{
  "n_mels": 64,
  "hop_length": 160,
  "encoder_dropout": 0.05,
  "encoder_expert_mlp_ratio": 1,
  "text_encoder_width": 384,
  "text_encoder_norm": "layernorm",
  "text_encoder_norm_position": "post",
  "text_encoder_mlp_ratio": 3,
  "text_encoder_moe": "top_k",
  "text_encoder_positions": "rope",
  "residual_init": "scaled_by_depth",
  "lr": 0.0012,
  "shampoo_beta": 0.99,
  "max_precond_dim": 1536
}
Rows from block 2 of the text encoder, named by matrix and row number. Rows with one number belong to one attention dimension. Each number is 128 + 24 x the weight over its row's rms, rounded and kept within 0 to 255. All counts start at 0. Numbers have three digits each. After the name is the row's rms in percent of the matrix's.
# v: attention query, key and value (stacked) (text_encoder.blocks.2.attn.qkv.weight, 1152x384, the v third), inputs 288-383
# proj: attention output (text_encoder.blocks.2.attn.proj.weight, 384x384, transposed), outputs 288-383
v.348 101:144111215141149106144132139126126100169122170137142125120173117131133113136140122149136128142127130105152080132156121130102098115154115135141165089115168162116093113128124112104154104139155128149145111112092154138142164127136109135177123125115144150114200107155111109148108119143164126129
proj.348 100:146172105106096165136121134115096134167131163082141069173103106094121133121133155129147116129163130095136120125088128139128131129089119105143097134124134125094127128174118128088102102110115141138119147109161125166126131133161172144102134110139130155110144098158129169135132133118104123130
v.349 101:084133096108131191151152153166139149151068125142117137128099122151113132166115126151144072153089143140148122125118126148143133120153117106127093147158166118152123116126099129102142139130085126095148123105120086127121113150150149135100119157157155117115164141187126128186136110131138155128
proj.349 104:145160147138098132119121112164135105138154127119150108137137141154154111118133129116112144132082095134169129083097102105104089125184141138108133116144110136145121106074169150121148141156114143127090126103132159134118115157147098147122095128157115132136103122135144147112135132111133112136
v.350 102:097128104126117106169146175151088139070125142120168100160189133089115139145090148132103159126125158163135165115138121119127085168102096125139129106123162094175116142139107123167100145139160122142076117124134115135111117108129118137133083138105133118146153142106104156129118129153121120110
proj.350 106:144087094128119156126094133157161137157096107098143155119128118167143129127118105118103153185090108110150086119142101114176147149101122146117119144138126111132135158142149118074140125093121120111116124110138118139123140122097135139148098125104141151106152161142146139121159114095106151114
v.351 095:086148139175159146108130176150163123089130165088154106115129126108138141098111092098134178134144124090122123142128151144120101139127130168138133124109166163105156142104127115116126121146107112124159118108181160100109103143171141158084123115108116100137149119109082096119134116133168113138
proj.351 102:142100124110171152157119149149105154091138140110120093142078077155120152135128162110127089139120111144142117133108115127128092136165122154061166152113097107116150086129115107161136138140137124152140173143114149132176122143118142147143116151146137109125149106146128128160165146112098163124
v.352 099:191140098130109076125113129122116148113117157140145140131119146116160119128201168111149152098101153125119153134184094083190149142117123121084140147100120138122123113116122161115097096108111122162162135156156137080148129143117102137143122119132085125129153120131092156154136119156173162147
proj.352 093:129137142148128139144157137132164057136106084100141114130140144145142143130058122135126100129133117112152149155102191088127056103100092145137161102167144121137121122109144150141181153165109117131116143134129086101102118140128140116119102147137108104133111136074090084139163178102162149137
v.353 104:142133112115090127134129104090140163142175116125165084106140116145109112118142135161156133094090107192113119121121154150096147141069134109134130124101181154076151097101116110148119098091136164168136140147155142115122157064093143162148157145147091129101118110124122160135139143106116082118
proj.353 106:109142159137148113127150106178118098116161102099120152171140161104141128121156113097099138121132094130084106145158128121140098150146137151118104125127099138120126131132126150156147144119133105161149145129178158127180160155157108091114120144094147090148106149125155106106071133132137158136
v.354 099:155126153132157163103153151112137098144180111080109145141122107170103092107125102140136128090119109113136151109120127131126126152104093150139152125108144131112122128160130113112163129142107101118139121115117116142150149118092094120106143128122097096133102120123159144134144139136114135111
proj.354 100:125126149160117140110125117144156152126128062126071121123108158133114110152163123124090142138121142119096137148111141121133075111127127130166136146127118107118121147155134111123130142114102134177134108140117115137093136145106121112144118112127069135147152146104068126146169135134127137143
v.355 100:130119132132153113121122131103085111140109168119145106123146140121145133142097146168124135116158135158159153116114137114106112137097106141148121104144095119124130071105119134078118139097141148111102087125113138131143145123122161161096115139151134104144093101153105115135129149131178113133
proj.355 094:135119145066151090115117091108134121116178116115123130126161087139135131162122131132120116154116126151138127160093089138167135149156150127100144127118179140134126141131134150127145174123126118114149139157089114126094077097126118127154155080134185149128143117140125164117145105127082154142
v.356 096:112097139098179121125135121091126116110142130151132156111121127113107196126150161134114123138080106089162114108139120152179100125151133154157110103133084117142085117130158141166096135111111096102140080139141157164139122136088111119112134082110137115111142153115106092134140126116154136140
proj.356 100:160131120138113149131101146121102124153110106131114135179146144087127106105130124114164137137134118118157143137099176162111152158116140100162130157146150113102148139126116085123163094117127165160143153151150106093136134179164134144144136133130112159147107141124177115133105133131152141115
v.357 103:153165128179098096138156133106158104134143156153107153156087185140098140165146105077084131103108142137124108159131127111120108110139153139124122097145099192125080142084160151138118164137173131125147096122158153101116148168149138085122141142171109120105117147138106124098113155108139115107
proj.357 090:091100119122104090145126148081091141134132122123127129163133181123117111106130131188154146109155181150090150108105128136125144128139123103128124110111164114155186156169112171119127117125158128101120128100145135132118119102174128126140097147102096077134106120101142124130121092152149122116
v.358 103:113140126128135073090138121109159123116101094166115105099137127131142147117143127130117137135106133162184124130181191118132134132112148136132146108102129106125077095129169140130174139124116117110176097142138107146126142131106090152080170148100162133131123100163074141132167098117145174093
proj.358 104:146129173114108152148140135168117113106139120129144142185147102119150153127105146125131125081135173100094087142130113129125140168103147111120133123160145126133147126115088102105106166132134111128124097097111140123130109162158165139138119123135126101125121121143145131137148098109134142154
v.359 101:127119075166149135121134125155162139147167111117169121092132142132091085162147101118171122122149108094087129118115140101177159138183113154152078107123129170099124109116147166124120204144107132124108138186142125165152119136126118104122107154117176141128143125129162157126111079154144177134
proj.359 088:151117119131100157129105104168110129135104133141129128109119139132139155131108139092143147141125118161132121112143151151107151155135148127092169150158120121094166128094137122124168098139157084140126141163133126127108145123151098133118134137152099094176150166143090097135105148149085150159
v.360 101:123139118129175130116114090126056146106134124121158155118163120124135136155104115153153154121107070117087155139119105112178166095132101118117126146159103129082146090131124121092114126114167172134106111155102118105117097144129164130153103129113169097146123135104144124137142143137130140120
proj.360 098:169140144097091127117123119106132093126143179111147115137135115126146091121152120134121097124129127178156143136066132115133151149119133168152158137110094143140123109121125140144113112153082088105145167118139122138134126113143150123140155099145118146127116168120136122096096151106095100142
v.361 100:154122128143100151110158128136161108122138151157121108138134098133120134127096148108104108088086127082142128087107166090162112157124107125122153103118182123129147154084141123147140141144103123115126144153156188124104157125128158095132083096137087123122141166135133148131152111130140135112
proj.361 090:088152155143106092138143155131123147129105110151119160131126150118128152129096106151144103122128114139104122090126084132110128109151156108122106150141124144139103113122111158135106149113112164199182165157104134140110138133170095115106155128117117124163158158133144117114179157112104142126