Rows from block 2 of the text encoder of a small contrastive audio-text model, named by matrix and row number. Rows with one number belong to one neuron. Each number is 128 + 24 x the weight over its row's rms, rounded and kept within 0 to 255. All counts start at 0. Numbers have three digits each.
After each neuron's rows are labels from the 100 texts, of 14976, where the neuron reaches its highest value: "tokens" is the input token at the peak. Only what is clearly more common there than usual is listed. The data: single notes of musical instruments (NSynth).
# fc1: MLP up (text_encoder.blocks.2.mlp.fc1.weight, 1152x384), inputs 0-127
# fc2: MLP down (text_encoder.blocks.2.mlp.fc2.weight, 384x1152, transposed), outputs 0-127

fc1.714:167139111159090109138113132104126149145141127122202115160111115120125134138120134157118153133117153140167146171112158125121122132132103119152090101142101163156117136136115148133103113157134109132126147115130121092127077121125149086113126161116118087153095148132115136135126126153134134135154098154159112082113134152150110147142138130118139169120156104113129097126114100131097160105113
fc2.714:120135113108130124115137142127115130127124102171142135110118162104112118139141171126100100149172074114117137172117111084139095130151174166134162119102126115106181139148143165144126159102151132115171148104145132136139142133110163119095149123154113167096117092130114172128133129151167112134137160092103121171118103118169110139129143128122135092140087129155104107123150103119155116156171
tokens: "2"

fc1.286:122079067162138130148135152142090190131109134156107132112165108183161133156152120109085140109161144142124145175132132148110158088159154136155112118126150134161142128124114155080129092135101134165142118117102099127103105104181134151104135180116072116114137142143126107155135116124136136121115091084094136110130161171145100098131119111162153098113106086149110109140084114122088120127134
fc2.286:139118121116161100095111128109115124092111153139147146133119172078111155142126145152151123163145124121145146137124163131109126138107147113106139140108127123108159162123113090188117089115149095114143111107119133120129166125068120127120101142141143148195125124104124076091123143126121135140124129184136100145127133104140142182123130095134124148096107170131119136126140123115139147130154
tokens: "<end>"

fc1.649:131125133106092152121164144117108174117108173126100110096154112122121098125148121156149148110116121084145115170114126106120122099165114086122120115093139147115113117150137122181171120138133141159123137147154131102121128144116103112146125117107123154120115151114163097120150104108138149106116141166185112131159110141107125137123156112147128123165167121127136120114142117132119149105166
fc2.649:170076123139130171106138081136092116105162126098146095147131120139161110144130167131138148143129152130129136133080132073153127117151137162105149122120108110105084101084123169145145153090117130078123123132118173146144143107101091115149061156103108136158122084161096142119160119154122143150117113179095134087100169146134107169143119121145129138105166118137129135138153110109119138102116
tokens: "25"; "organ"

fc1.97:136103113124148162113117117131147104098110109099142159150116142164109097131126139104116126153141126158180147092119121120099108090131137113130084113144152108098121154119141080114103159115089151167167123149161100121116126172114149141145157128111125121081167105131118202130132110099127116110145186119145169143151134160119126118118148100125126137123143114133127106151215137137130144138137
fc2.97:100137065141088155190149156131142155143149133102146087126126097159198153147094158145103122210171112132136157135147152175118197156099097146143134134119151108145122144109111110111148143144120104133151097159120119146146181113113122123135099117106115125140121106145150098134123133119082096114145065129135126146144145137161144128176132162116126090107126135179126082119093140114145151133135
tokens: "guitar"

fc1.134:104153116121172151129134146168135119148113144172128145143095124098100121076142129118116101139194180170142119111117132146096120120161131115136081138094118149147139130172124146122133136136140165108121093154168124120138118110106136139103144143108163145091163113128143115159147142159146117106132127181135102136147088132133166108118116142141084121118109193172145104116139126194090135131120
fc2.134:143117088104127135128125142136109160113124121101223131108164126160097134176149170096141124135115114135095123131109099080125168129159111142160152123116116151115100144138154137142139121145177133120149098120133131141130120124119089142117122155097095172169155096148158175116139148121088121162124113103171173105095187176113169127119148097137138156138150116110130134126150127127168098113184
tokens: "<end>"

fc1.680:097177125137102125119130119159135146064102133111124120121111101143116145132148133157133131111117097073130115168126141128127101078135121147179120133128107122147110141111111161136117118124130126129103096134157161127130112118140129104118118122083119172122079107111137111105131150159113089163160177135087105157089104131144132115130120109140116163164082095112115089158119213147082101090119
fc2.680:087155146150152112163106174121149112142120124150093095125105131095098159122104160092119128151128153158117112140156148117145144115164137118105125122150126118134109118183126104203102146147134086093115121175128086125143176139176137118113090085123154099121120180177118111091127136128131107097146110200118145131155111167112123131083130133124140147119140182158132114115088094140105101148088
tokens: "<end>"; "1"

fc1.215:150123124152111129165130130184083117113164092101163108109155127100096134151121136109131096125098111167181150093127160113119143119117156139097144103098125115166121137103130175085142128154147121135111142156103160149133167126115151121098134153112118166134130108105114118117159103076135115144130144097135158126126108105124105121140134087129152072132134106142108171136084094129102140066159
fc2.215:108104125117134111156100087123163094149106198125090161103121109171153131127125114146129137109124116102068120149126108135124139127107099141127147167166116124116128150125127126170134110109183113116134090089191110149127111150092131134176117098122134142133124156175134139128136102153136142133120096117170140131118115137110082136138086110086139149172154102152159095151121119160146126111102
tokens: "2"; "organ"

fc1.229:135169096112096123151131183105122124129113155143123105120168074129121117108112134146107124112129070153111151108147123150097140124117119126098139171131138106126145153154131101116142157097117147143113135106158140121134095103110126140117176152143104110106129145160101104102146113119148105127145149125091110126111115114082103100134153106144141111206130098130093099126119139170120127116108
fc2.229:106116160147129141086139076117078100115118101165160147158084118165127153123110138160146115102146139133122101134135106155116139095107136111183185121157163101142138102158163129084102113106154125095129106145124113137121159138102108150135092081137181153119090130081121100149142108078137126111122138101151115127112113123150144112136075099110097134083073148115174165142164070132136126148164
tokens: "acoustic"

fc1.49:168105148149149155121096102079153119090125166146137125113098141175119144108086157137119133134144111118085104125131088135127119172129127107150076124143101105159111162133103128097129102136114128096126148113115103145145116124132164158084116168117152123117142149137154130138125113101098102124148125126102166106115140103148109170107174088092098116130151169120145126168141109136137144130144
fc2.49:185154141152137110114156137131075136159120128171141114109148123171152110134139101152121100141117124160165157096158153133113136123112124143127105120087160139125144099097147129161103116117087152178097121100129109190109123147186141120131163109076142136120186080107144130123133134127161129145121159131148120144135110142151146119141097129127137157144150121109133106124144148084170118193144
tokens: "<end>"

fc1.205:089126083118100128140130173132119137123131099084147139081146113112112144101137123126148139134149190154162142096102160114151118114118125164133127130127129126125133135122134156105120142126145099143089100103132125170128128179145126151169124114136120133148158100194149144087110144157103092095144124094128109132135102149126094151147136127138094116136100103096127149133099128145116117160141
fc2.205:166103172149147100130077139144140177132095148148105146111052119113134113127142115142161114143086114125111130136128137136139122097156085161136145185162129151149124131111097156146141112161138132116146120145092119126142125137143169146125135132203119050147131148119150139111058145117138125126107166140177134134092127097130103115123145085151133140136111157126112103136139158099117119122093
tokens: "<end>"

fc1.266:148139160134127160128103146078129092131092103143105129133130133127124117157144156112153130114124130127095160107115120134130104099117132171132151157153158127062124129114131106170122133145114126115151071106107087160169127164137110114136138125130130112112108125156141081086116116110154100150139125100123129118150146092113121131160111156128098103112093111175126150156109161148151129128095
fc2.266:106107135150107104132162091122088109134127127120119146117104114153138140111112122085112160121107091142180122160109131150101119114133086134129162083099128161111155123136157152123150103107162147113096159123149135101106167098198152137158156186163163137147124122173145148142106160123136098108141126149116171173091142160124133117101107132157153136117118136090144116168068155109110156129107
tokens: "2"; "f4"

fc1.172:108094079109133143098155140108149149076180092111105149125128160126108132133124078134114118158118145138136100093128062123161137133149133148123112082127158113156129124124141120153119100177139109098129136123119149124182150139140148143120159157092104094163125149136168129134115130135123144152114115129111128124148133083134150150128077179122157120130127183114145119092098135136156145113128
fc2.172:128112079153131107110131142139097098159101144102133151118148118120108154151138121105099139136123149106157091100124112132107124094087125147147128080104113112131068115131156175118129122123142144084126135093124151148119140109142114163163143163149132096125143141165127145153129103119145141160147168112073108181144113151133172134121118124163114121128154098098124114153133149175162150121117
tokens: "2"

fc1.516:122167101196153128147148094121092137114142101122119157103095078146105126144108088130136146146114168111117188118103144131160134089169091134133140150128136115147150090128156097164119126101174109140112141124153124164156168149138125142127106115130121122120131118149149151095100115131156152136110117123131095161198142123118109109144142127134156111136110106127115135121116119131082093118125
fc2.516:161096121087137108134132151125150097110108138118104092125144128152143107107126159136111133137119134141175119198129177161103098105103108119131179132149164130163146122131165117115112130149136125104135110121138193142128089137130153103138132113103068091098155121093090150131127082127100136091152081114118116140123134097169132128083178126141126145110138143153104110120131123144155146144112
tokens: "<end>"; "f3"

fc1.160:171158123156131170158143090121107160124141117160144146133124125140180149126109112098159101092147133106124116162143123099122147094168141131127129146121100131090169132117130079139187144100130102128115115133097123169137136078150138131125141165153128145169121089140147150096098107071140135126164107096155142114158161086111164096141146165170140166159175111151080101143152127120139115111093
fc2.160:124130153134114070120135128112125096148152116131134149139129170103145145140156150154124178131108115153129179105128118102119086152105096116101163142097151141156135106136136146130134130168150131170125121131151118091114143125098117122130145083140164128068120158161100136147147107136132105121150143143153118111105112120157092120140139165133102095122058152133145153099158072139120106117123
tokens: "guitar"

fc1.383:126106157106111178116146133104130117116127099140110118123154135124147096150123105175130160115129092155175126141158119145100145109143148123127140153140153154113078094145141156108138135129107141131101129076084171148132103123094122132159140107089156178122109110173193153143139154116167105116119175173151124142129120151095131106089142113170159122152164126153156158127158118122129125132135
fc2.383:121156093131141146131110126117159128124161133139153118090090135131167107170150111129122125104095152146135152135104151176119052120108062123145130129133112131133172114180147103137133130122133147133133154142126119091139127122094131111096106150161115144160135145119154146064123150101130135173118122094116142140150109110123148188149123154117127091150123132083149177121143119143176182147106
tokens: "acoustic"

fc1.84:112140129114133156110091181146129136098111136127138158119122144127114135140165165095087143131130155179102150112152118149135106150145094078134150109118096139097122147142089154128138146161107151128145092097135140134098119181100136122108156157149083118144131136131171118139107122188129156140143116136149120176077133118125159127135132114151189141141095146175125127148123159147124087073146
fc2.84:150095132116109108161106113115116109132158155119103126136118101118112178174122142121118126133137101101146081133091087117176121125154116131140125112130100140107147128093161109112119117101150116129138139136086077150126158104117145084114145130127149171128122158138070196157121145119130125080099156121161130157137106145176117133182159127136137115136113133107147134138139129099124182170122
tokens: "2"; "a2"

fc1.222:117132138126080144126107150137144138097119135110134138087135121129143149111090151117095144129164127127125076132110148147108083093154140137089119134124114128156143088151119108145103115137116101141110086095193147090170126128108135119106136129053092095149145122105133098154143130141159138112119146130170069143128185128127142100069144138093110117147136124124170142160133100124122165150154
fc2.222:122128120121140104142153129121108104115148123123099155111126113130119099176164119110149144139102099158082120112121144139135141107125094115152113114148156084128139124126106121136143138140156135064105177164146132140117113158150137126142087101146142144148117096126121156129142148102116107120132120138115125140139097105104111105197102118113163172117134140138110082145140166090156136098122
tokens: "acoustic"

fc1.549:158162137144134127093134132105128151161132110114075096161139132104178149139103146115138092125113154118109143104129144115119177148133131122125143125145149192157143079151118127142134106132140140109144108176129121130103106162092064147107129139145095148157134096145117113112118105147125135122141106153089178144123134091070141139128126138128152096125102170181168081192165140131130126112127
fc2.549:127117125101126168118129136137159126117107126122124125080155134091159112104132122140137173141154131119163166127123093137163116113152086132122127110102129134141118145069072152108110146116092146121132094164157131092112108133118139157138097142125159166123155137118102111152121181110140078122157150099123093093126152153168196119119101140111102170153123138086156121159118153177101114153120
tokens: "25"; "#"

fc1.83:109118149132114110156068185105170123124126136142133096163120096156163108140139138142145134116094161167089163143108175120138157116118132158102120157069111145152117114121075189130146172168098110102136138170153119100107118114147122079116118138106098120105155162135137133124132129119153134127107120129141116099156098200114093130113142111127199087102135121086111140113135134190155168103138
fc2.83:134090161135110113138172136168174173139151118124101126121097146135097126098141128124102082070094109182170155098128107135119152185158136099129075097129125109164118135119156082128122064141087150114116118148118136143092135129169073119123127108118121141129163122144136125094126138124135127136136126142108121139104146109154113093123134150128204141113105103141150141116159143097136096147114
tokens: "<end>"; "synthetic"

fc1.443:123139139120145089091107120140124153169147091169080136145104117102114107127142117137172134158099111152160138127095152134155168135146191128128151175146148144139105147118145082118099127106123156125128123135158174121159150134103104147139138136146126136137125108168090129085145152111133145107123139186141129146135103094134130173082128104119114119139125130160169118136096168116088144186103
fc2.443:149143140110142149121143141134099177131190116112150109118091086078149083096114120103127154099113117087152112137115109143118088102102087149145137125105077130107143089143125129157125122127170126119095131129108101168135142089117156115106164118152168112134145139153117106134137124131183118115109166134094089144131165143157159121188108149118146106123110107126112058110149094132118120162142
tokens: "acoustic"; "0"

fc1.185:165157153110160107090116128114160168099131109148118065125099113106111112165150127167105150128135130113099123099123132119170109109096167113110172117104108097151131179139137121155129102162092126117134119134139100135114120129104132129141118107129112127118134160125145151097139111187093101134186117140101152127131138126131146128105118157133178133120138080116080151162086161192122156114110
fc2.185:118139136125134107126137141079124120101119102107090142124168126111158156123178131111097144070130081098070138116149128106113141099151117148092136117128145112140145134126134114151114136129165124132110133103139092125088093139125153122095125140118136134126139086123105084143104106110130104147125101144100162123129094099142141130116102158131109111131118147142147096117090088077163147146138
tokens: "2"

fc1.394:143117106103166126124130104136141126140116124073136139089145165076100093114133113119087146110108133146142165088115117123106105094117119108132101113130106108105112107173122110125135131103148122129133158154132124094134147107092137142128156129140130101139163115133112114129133095192132135132109107092176118148151127096151065175092094137099126114102126097139107146136109163134110168102144
fc2.394:126155129126123117130077107125135097117119126176081140202116139129110154148152129149155147140130106129030097121136112115141101110151116112150111143114145110124119127136131098154096148141108151131099123103103094148155086132118171089140081114118109138116104130173114105113151119082120150112131122105152150113093152106091164100136096111149131134146141145158130150120101124143141159111143
tokens: "2"