config.toml
model = "contrastive audio-text model"
dataset = "single notes of musical instruments (NSynth)"
train_examples = 184686
time_shift_ms = 50
n_mels = 64
hop_length = 160
input = "log_mel"
spec_augment = true
win_length = 400
tokenizer = "word"
vocab_size = 106
loss = "sigmoid"
embed_dim = 256
encoder_arch = "vit"
encoder_norm = "rmsnorm"
encoder_norm_position = "pre"
encoder_activation = "gelu"
encoder_mlp_ratio = 4
encoder_head_dim = 64
encoder_fused_qkv = true
encoder_bias = "all"
encoder_qk_norm = true
encoder_parallel_block = false
encoder_dropout = 0.05
encoder_inner_norm = true
encoder_moe = "top_k"
encoder_num_experts = 16
encoder_moe_every = 2
encoder_expert_mlp_ratio = 1
encoder_experts_per_token = 2
encoder_shared_expert = false
encoder_patch_size = [8, 16]
encoder_layers = 12
encoder_width = 192
encoder_positions = "learned"
encoder_pooling = "mean"
text_encoder_causal = false
text_encoder_width = 384
text_encoder_layers = 8
text_encoder_norm = "layernorm"
text_encoder_norm_position = "post"
text_encoder_activation = "relu"
text_encoder_mlp_ratio = 3
text_encoder_head_dim = 32
text_encoder_fused_qkv = true
text_encoder_bias = "none"
text_encoder_qk_norm = false
text_encoder_parallel_block = false
text_encoder_inner_norm = false
text_encoder_moe = "top_k"
text_encoder_drop_path = 0.05
text_encoder_num_experts = 32
text_encoder_moe_every = 2
text_encoder_expert_mlp_ratio = 0.25
text_encoder_experts_per_token = 2
text_encoder_shared_expert = false
text_encoder_positions = "rope"
residual_init = "scaled_by_depth"
optimizer = "soap"
beta2 = 0.99
learning_rate = 0.0012
beta1 = 0.9
shampoo_beta = 0.99
eps = 1e-08
precondition_frequency = 50
max_precond_dim = 1536
one_sided = false
adamw_lr_other_params = 0.0011
gradient_noise = 0.1
cautious_weight_decay = true
max_steps = 2800
batch_size = 64
epochs = 1.0
lr_schedule = "cosine"
final_lr_fraction = 0
warmup_steps = 140
weight_decay = 0.2
adamw_weight_decay_other_params = 0.05
Rows from block 4 of the text encoder, named by matrix and row number. Rows with one number belong to one neuron. Each number is 500 + 25 x the weight over the matrix's rms, rounded and kept within 0 to 999. All counts start at 0. Numbers have three digits each.
# fc1: MLP up (text_encoder.blocks.4.mlp.fc1.weight, 1152x384), inputs 0-191
# fc2: MLP down (text_encoder.blocks.4.mlp.fc2.weight, 384x1152, transposed), outputs 0-191
fc1.535:517490505501511507470505580500498534525472412499498515503511503489516472529526513436492489513526462505457461499530509527494492512450480487508488491472494510455549526506471480467479511449519547489539488545549509522494472474518508517523517525503454450509460516525443439490507506543476475473474520492482486546544440514538461483524519475479480505474475503492473496530475504492533542495512484511484506501491502538461471478482450461509532461482517505476504501537452533498542541499495489450518520478507517491488496492524504487514526508503500510515525493494453494512501533498517515455
fc2.535:510505485510516502501460434492485502480505544489476485535493575531490492544537474521497497480500523472533530531458494462514523479512488473527522497516448514527538519491488497520463470518526483494444525457488518499533505556461475479497465424490510513498511495517511507497499532521548533573490485478498541517500454485498519461485492446559462459503524506528554480506528494515522445468478468517491510517450488469500481539483513464500462475525543506492498486458508517492522524494506498518491516472503483491522508486497472472490505505498493506448502472493502456490490487473472504504
fc1.536:506477504531523502524499500495496476513517498531494523501498483470539520487509498502432506450514522500559535477522533486505471453521491511537518495527495541538493489451529526530511500490528557506482485543512533518508501507484485485508482485520477490459496521485483511507486496464504509465526454468514533501526512513484509473522499486544493508506494493493493484444495539498507501438515500504497545503458472501493486542494536504499567532488494467562476553529501480490471481503511496493523556502477511468523522524527491430488525493462465496522468488484521480476473500495463484496
fc2.536:457517523505531492499491462529532476497487483487531530513543514506555518535468464530554465498515539521526452509532467467476508521476527461479513500526509519480470515550484464478502499474492470469478536423479473512472495475517497558502515525458504505512513473546534510471529443530503475571506477513508508509507501491476563503475470488467494501517503512467538520507562499487495530512548535527500510468477462468517497496523539491437479467490492460491497518521461465481567515493507530523473536500493553531459497467498499460559497512518474531526469519482524520521490494540541505501
fc1.537:484494550483494560486504476517517529470534467479531489501497498435477499499439511530517464498475541549545477500480517537515508501505538509492480505520523491484502528519502504474482518541489497487494525531472476474494445488491545482461532483510511486508500551516501497492502491502499488502498544527502504490517509498501474477519455502481513533521451492489503525462521491450493512496517521512486482515522524492502509500530524506478522546492483517454471491501525503504511504484475491536468513498503509519511452496490498473455532478497463496485482505453492520501508523477497550516
fc2.537:522542476470540516507534474528500497484541542470499522504485518517489508459532504485464484528508509485488473493530469468464476499508509528515494488501499501508546501492518482531538467521502472492511538495485511538535477486482492457504481489570526489507544467518460514482429475502521496513484522520454520465469480529495544503468494513507489546482492495536497468509473508545519487479506529490515504510492448501484475468527523497508509511492514533503523491457451477551540485505511477479483469467482498461506508512507524502471491495506460515479525510535505490504510503538486468515
fc1.538:501526459505474523469459466512512481514523497513533525552499534452491533490517548484524472504527493508478519489492482472503563504494501508549477478460465477525511493505527496519476537499465457504520518445440486534524498491510506493504475453456547522471526494480508515470525478549529473551484533486504508519489498544466473506539475454488422469513493511496540503487540509485530499469555521559498503487504484488500551526486514549497464461472487552489468491487513526462489510502522449497511531492501501527504491512453501496526533448510529477486512466519508535469497519483477515543
fc2.538:460481476492495482494508502475514488516469484473482473484502520527505503526481535474539513541480483538542497515467516499517469448493503527506544495502489530488470544481526481500521496512496475509493516515537502444502439494494543551487504494503476476504497482478544475532488491453460493523518498506509476515525480546512487472480505533526548522530497515526530487495481489515496499503489551438518465547488542513460459491500511461470525547489563483495526503550494535500490522449503543543496480520499543504499521572517537505464507525480503500545474514531451522529521525507523498455
fc1.539:508487491511506520500522540507503521523488552535477517511468522527471520516509481522484521519559477532514532475521515525497494507504467490500487521432498553522497515534457424477510502505513478453575498470506483543482520474540497494485515474540524504509469506505509447467539508515509503502480503472531542509556460484452491514522541483508531512464499530452504503482507505504494439512507501552505502473516494511532511506532504499524461477502498494501451507474577530500494538504439470532510477542564536516533505538478467503502498515468490480505540478517506547539518523494507472496
fc2.539:536540477457507486493527508426515511585521500485505498513467500500495504516508541532508500483505493455512533493496467456531462496499552494520469492522540485483535487478510542481474483477483484455460506474482495500504460508478522457528468504507482499539495450489549457475501462525503471500493479477522518500506476482494524464506493458479494514509538472496495477485469497506491511536513537504541508461477475477516469485522502518466501596526505452512538508552454467464526494503473508489509517505478521522509446532495493454481525516490472483524486480467459487475493523511475515496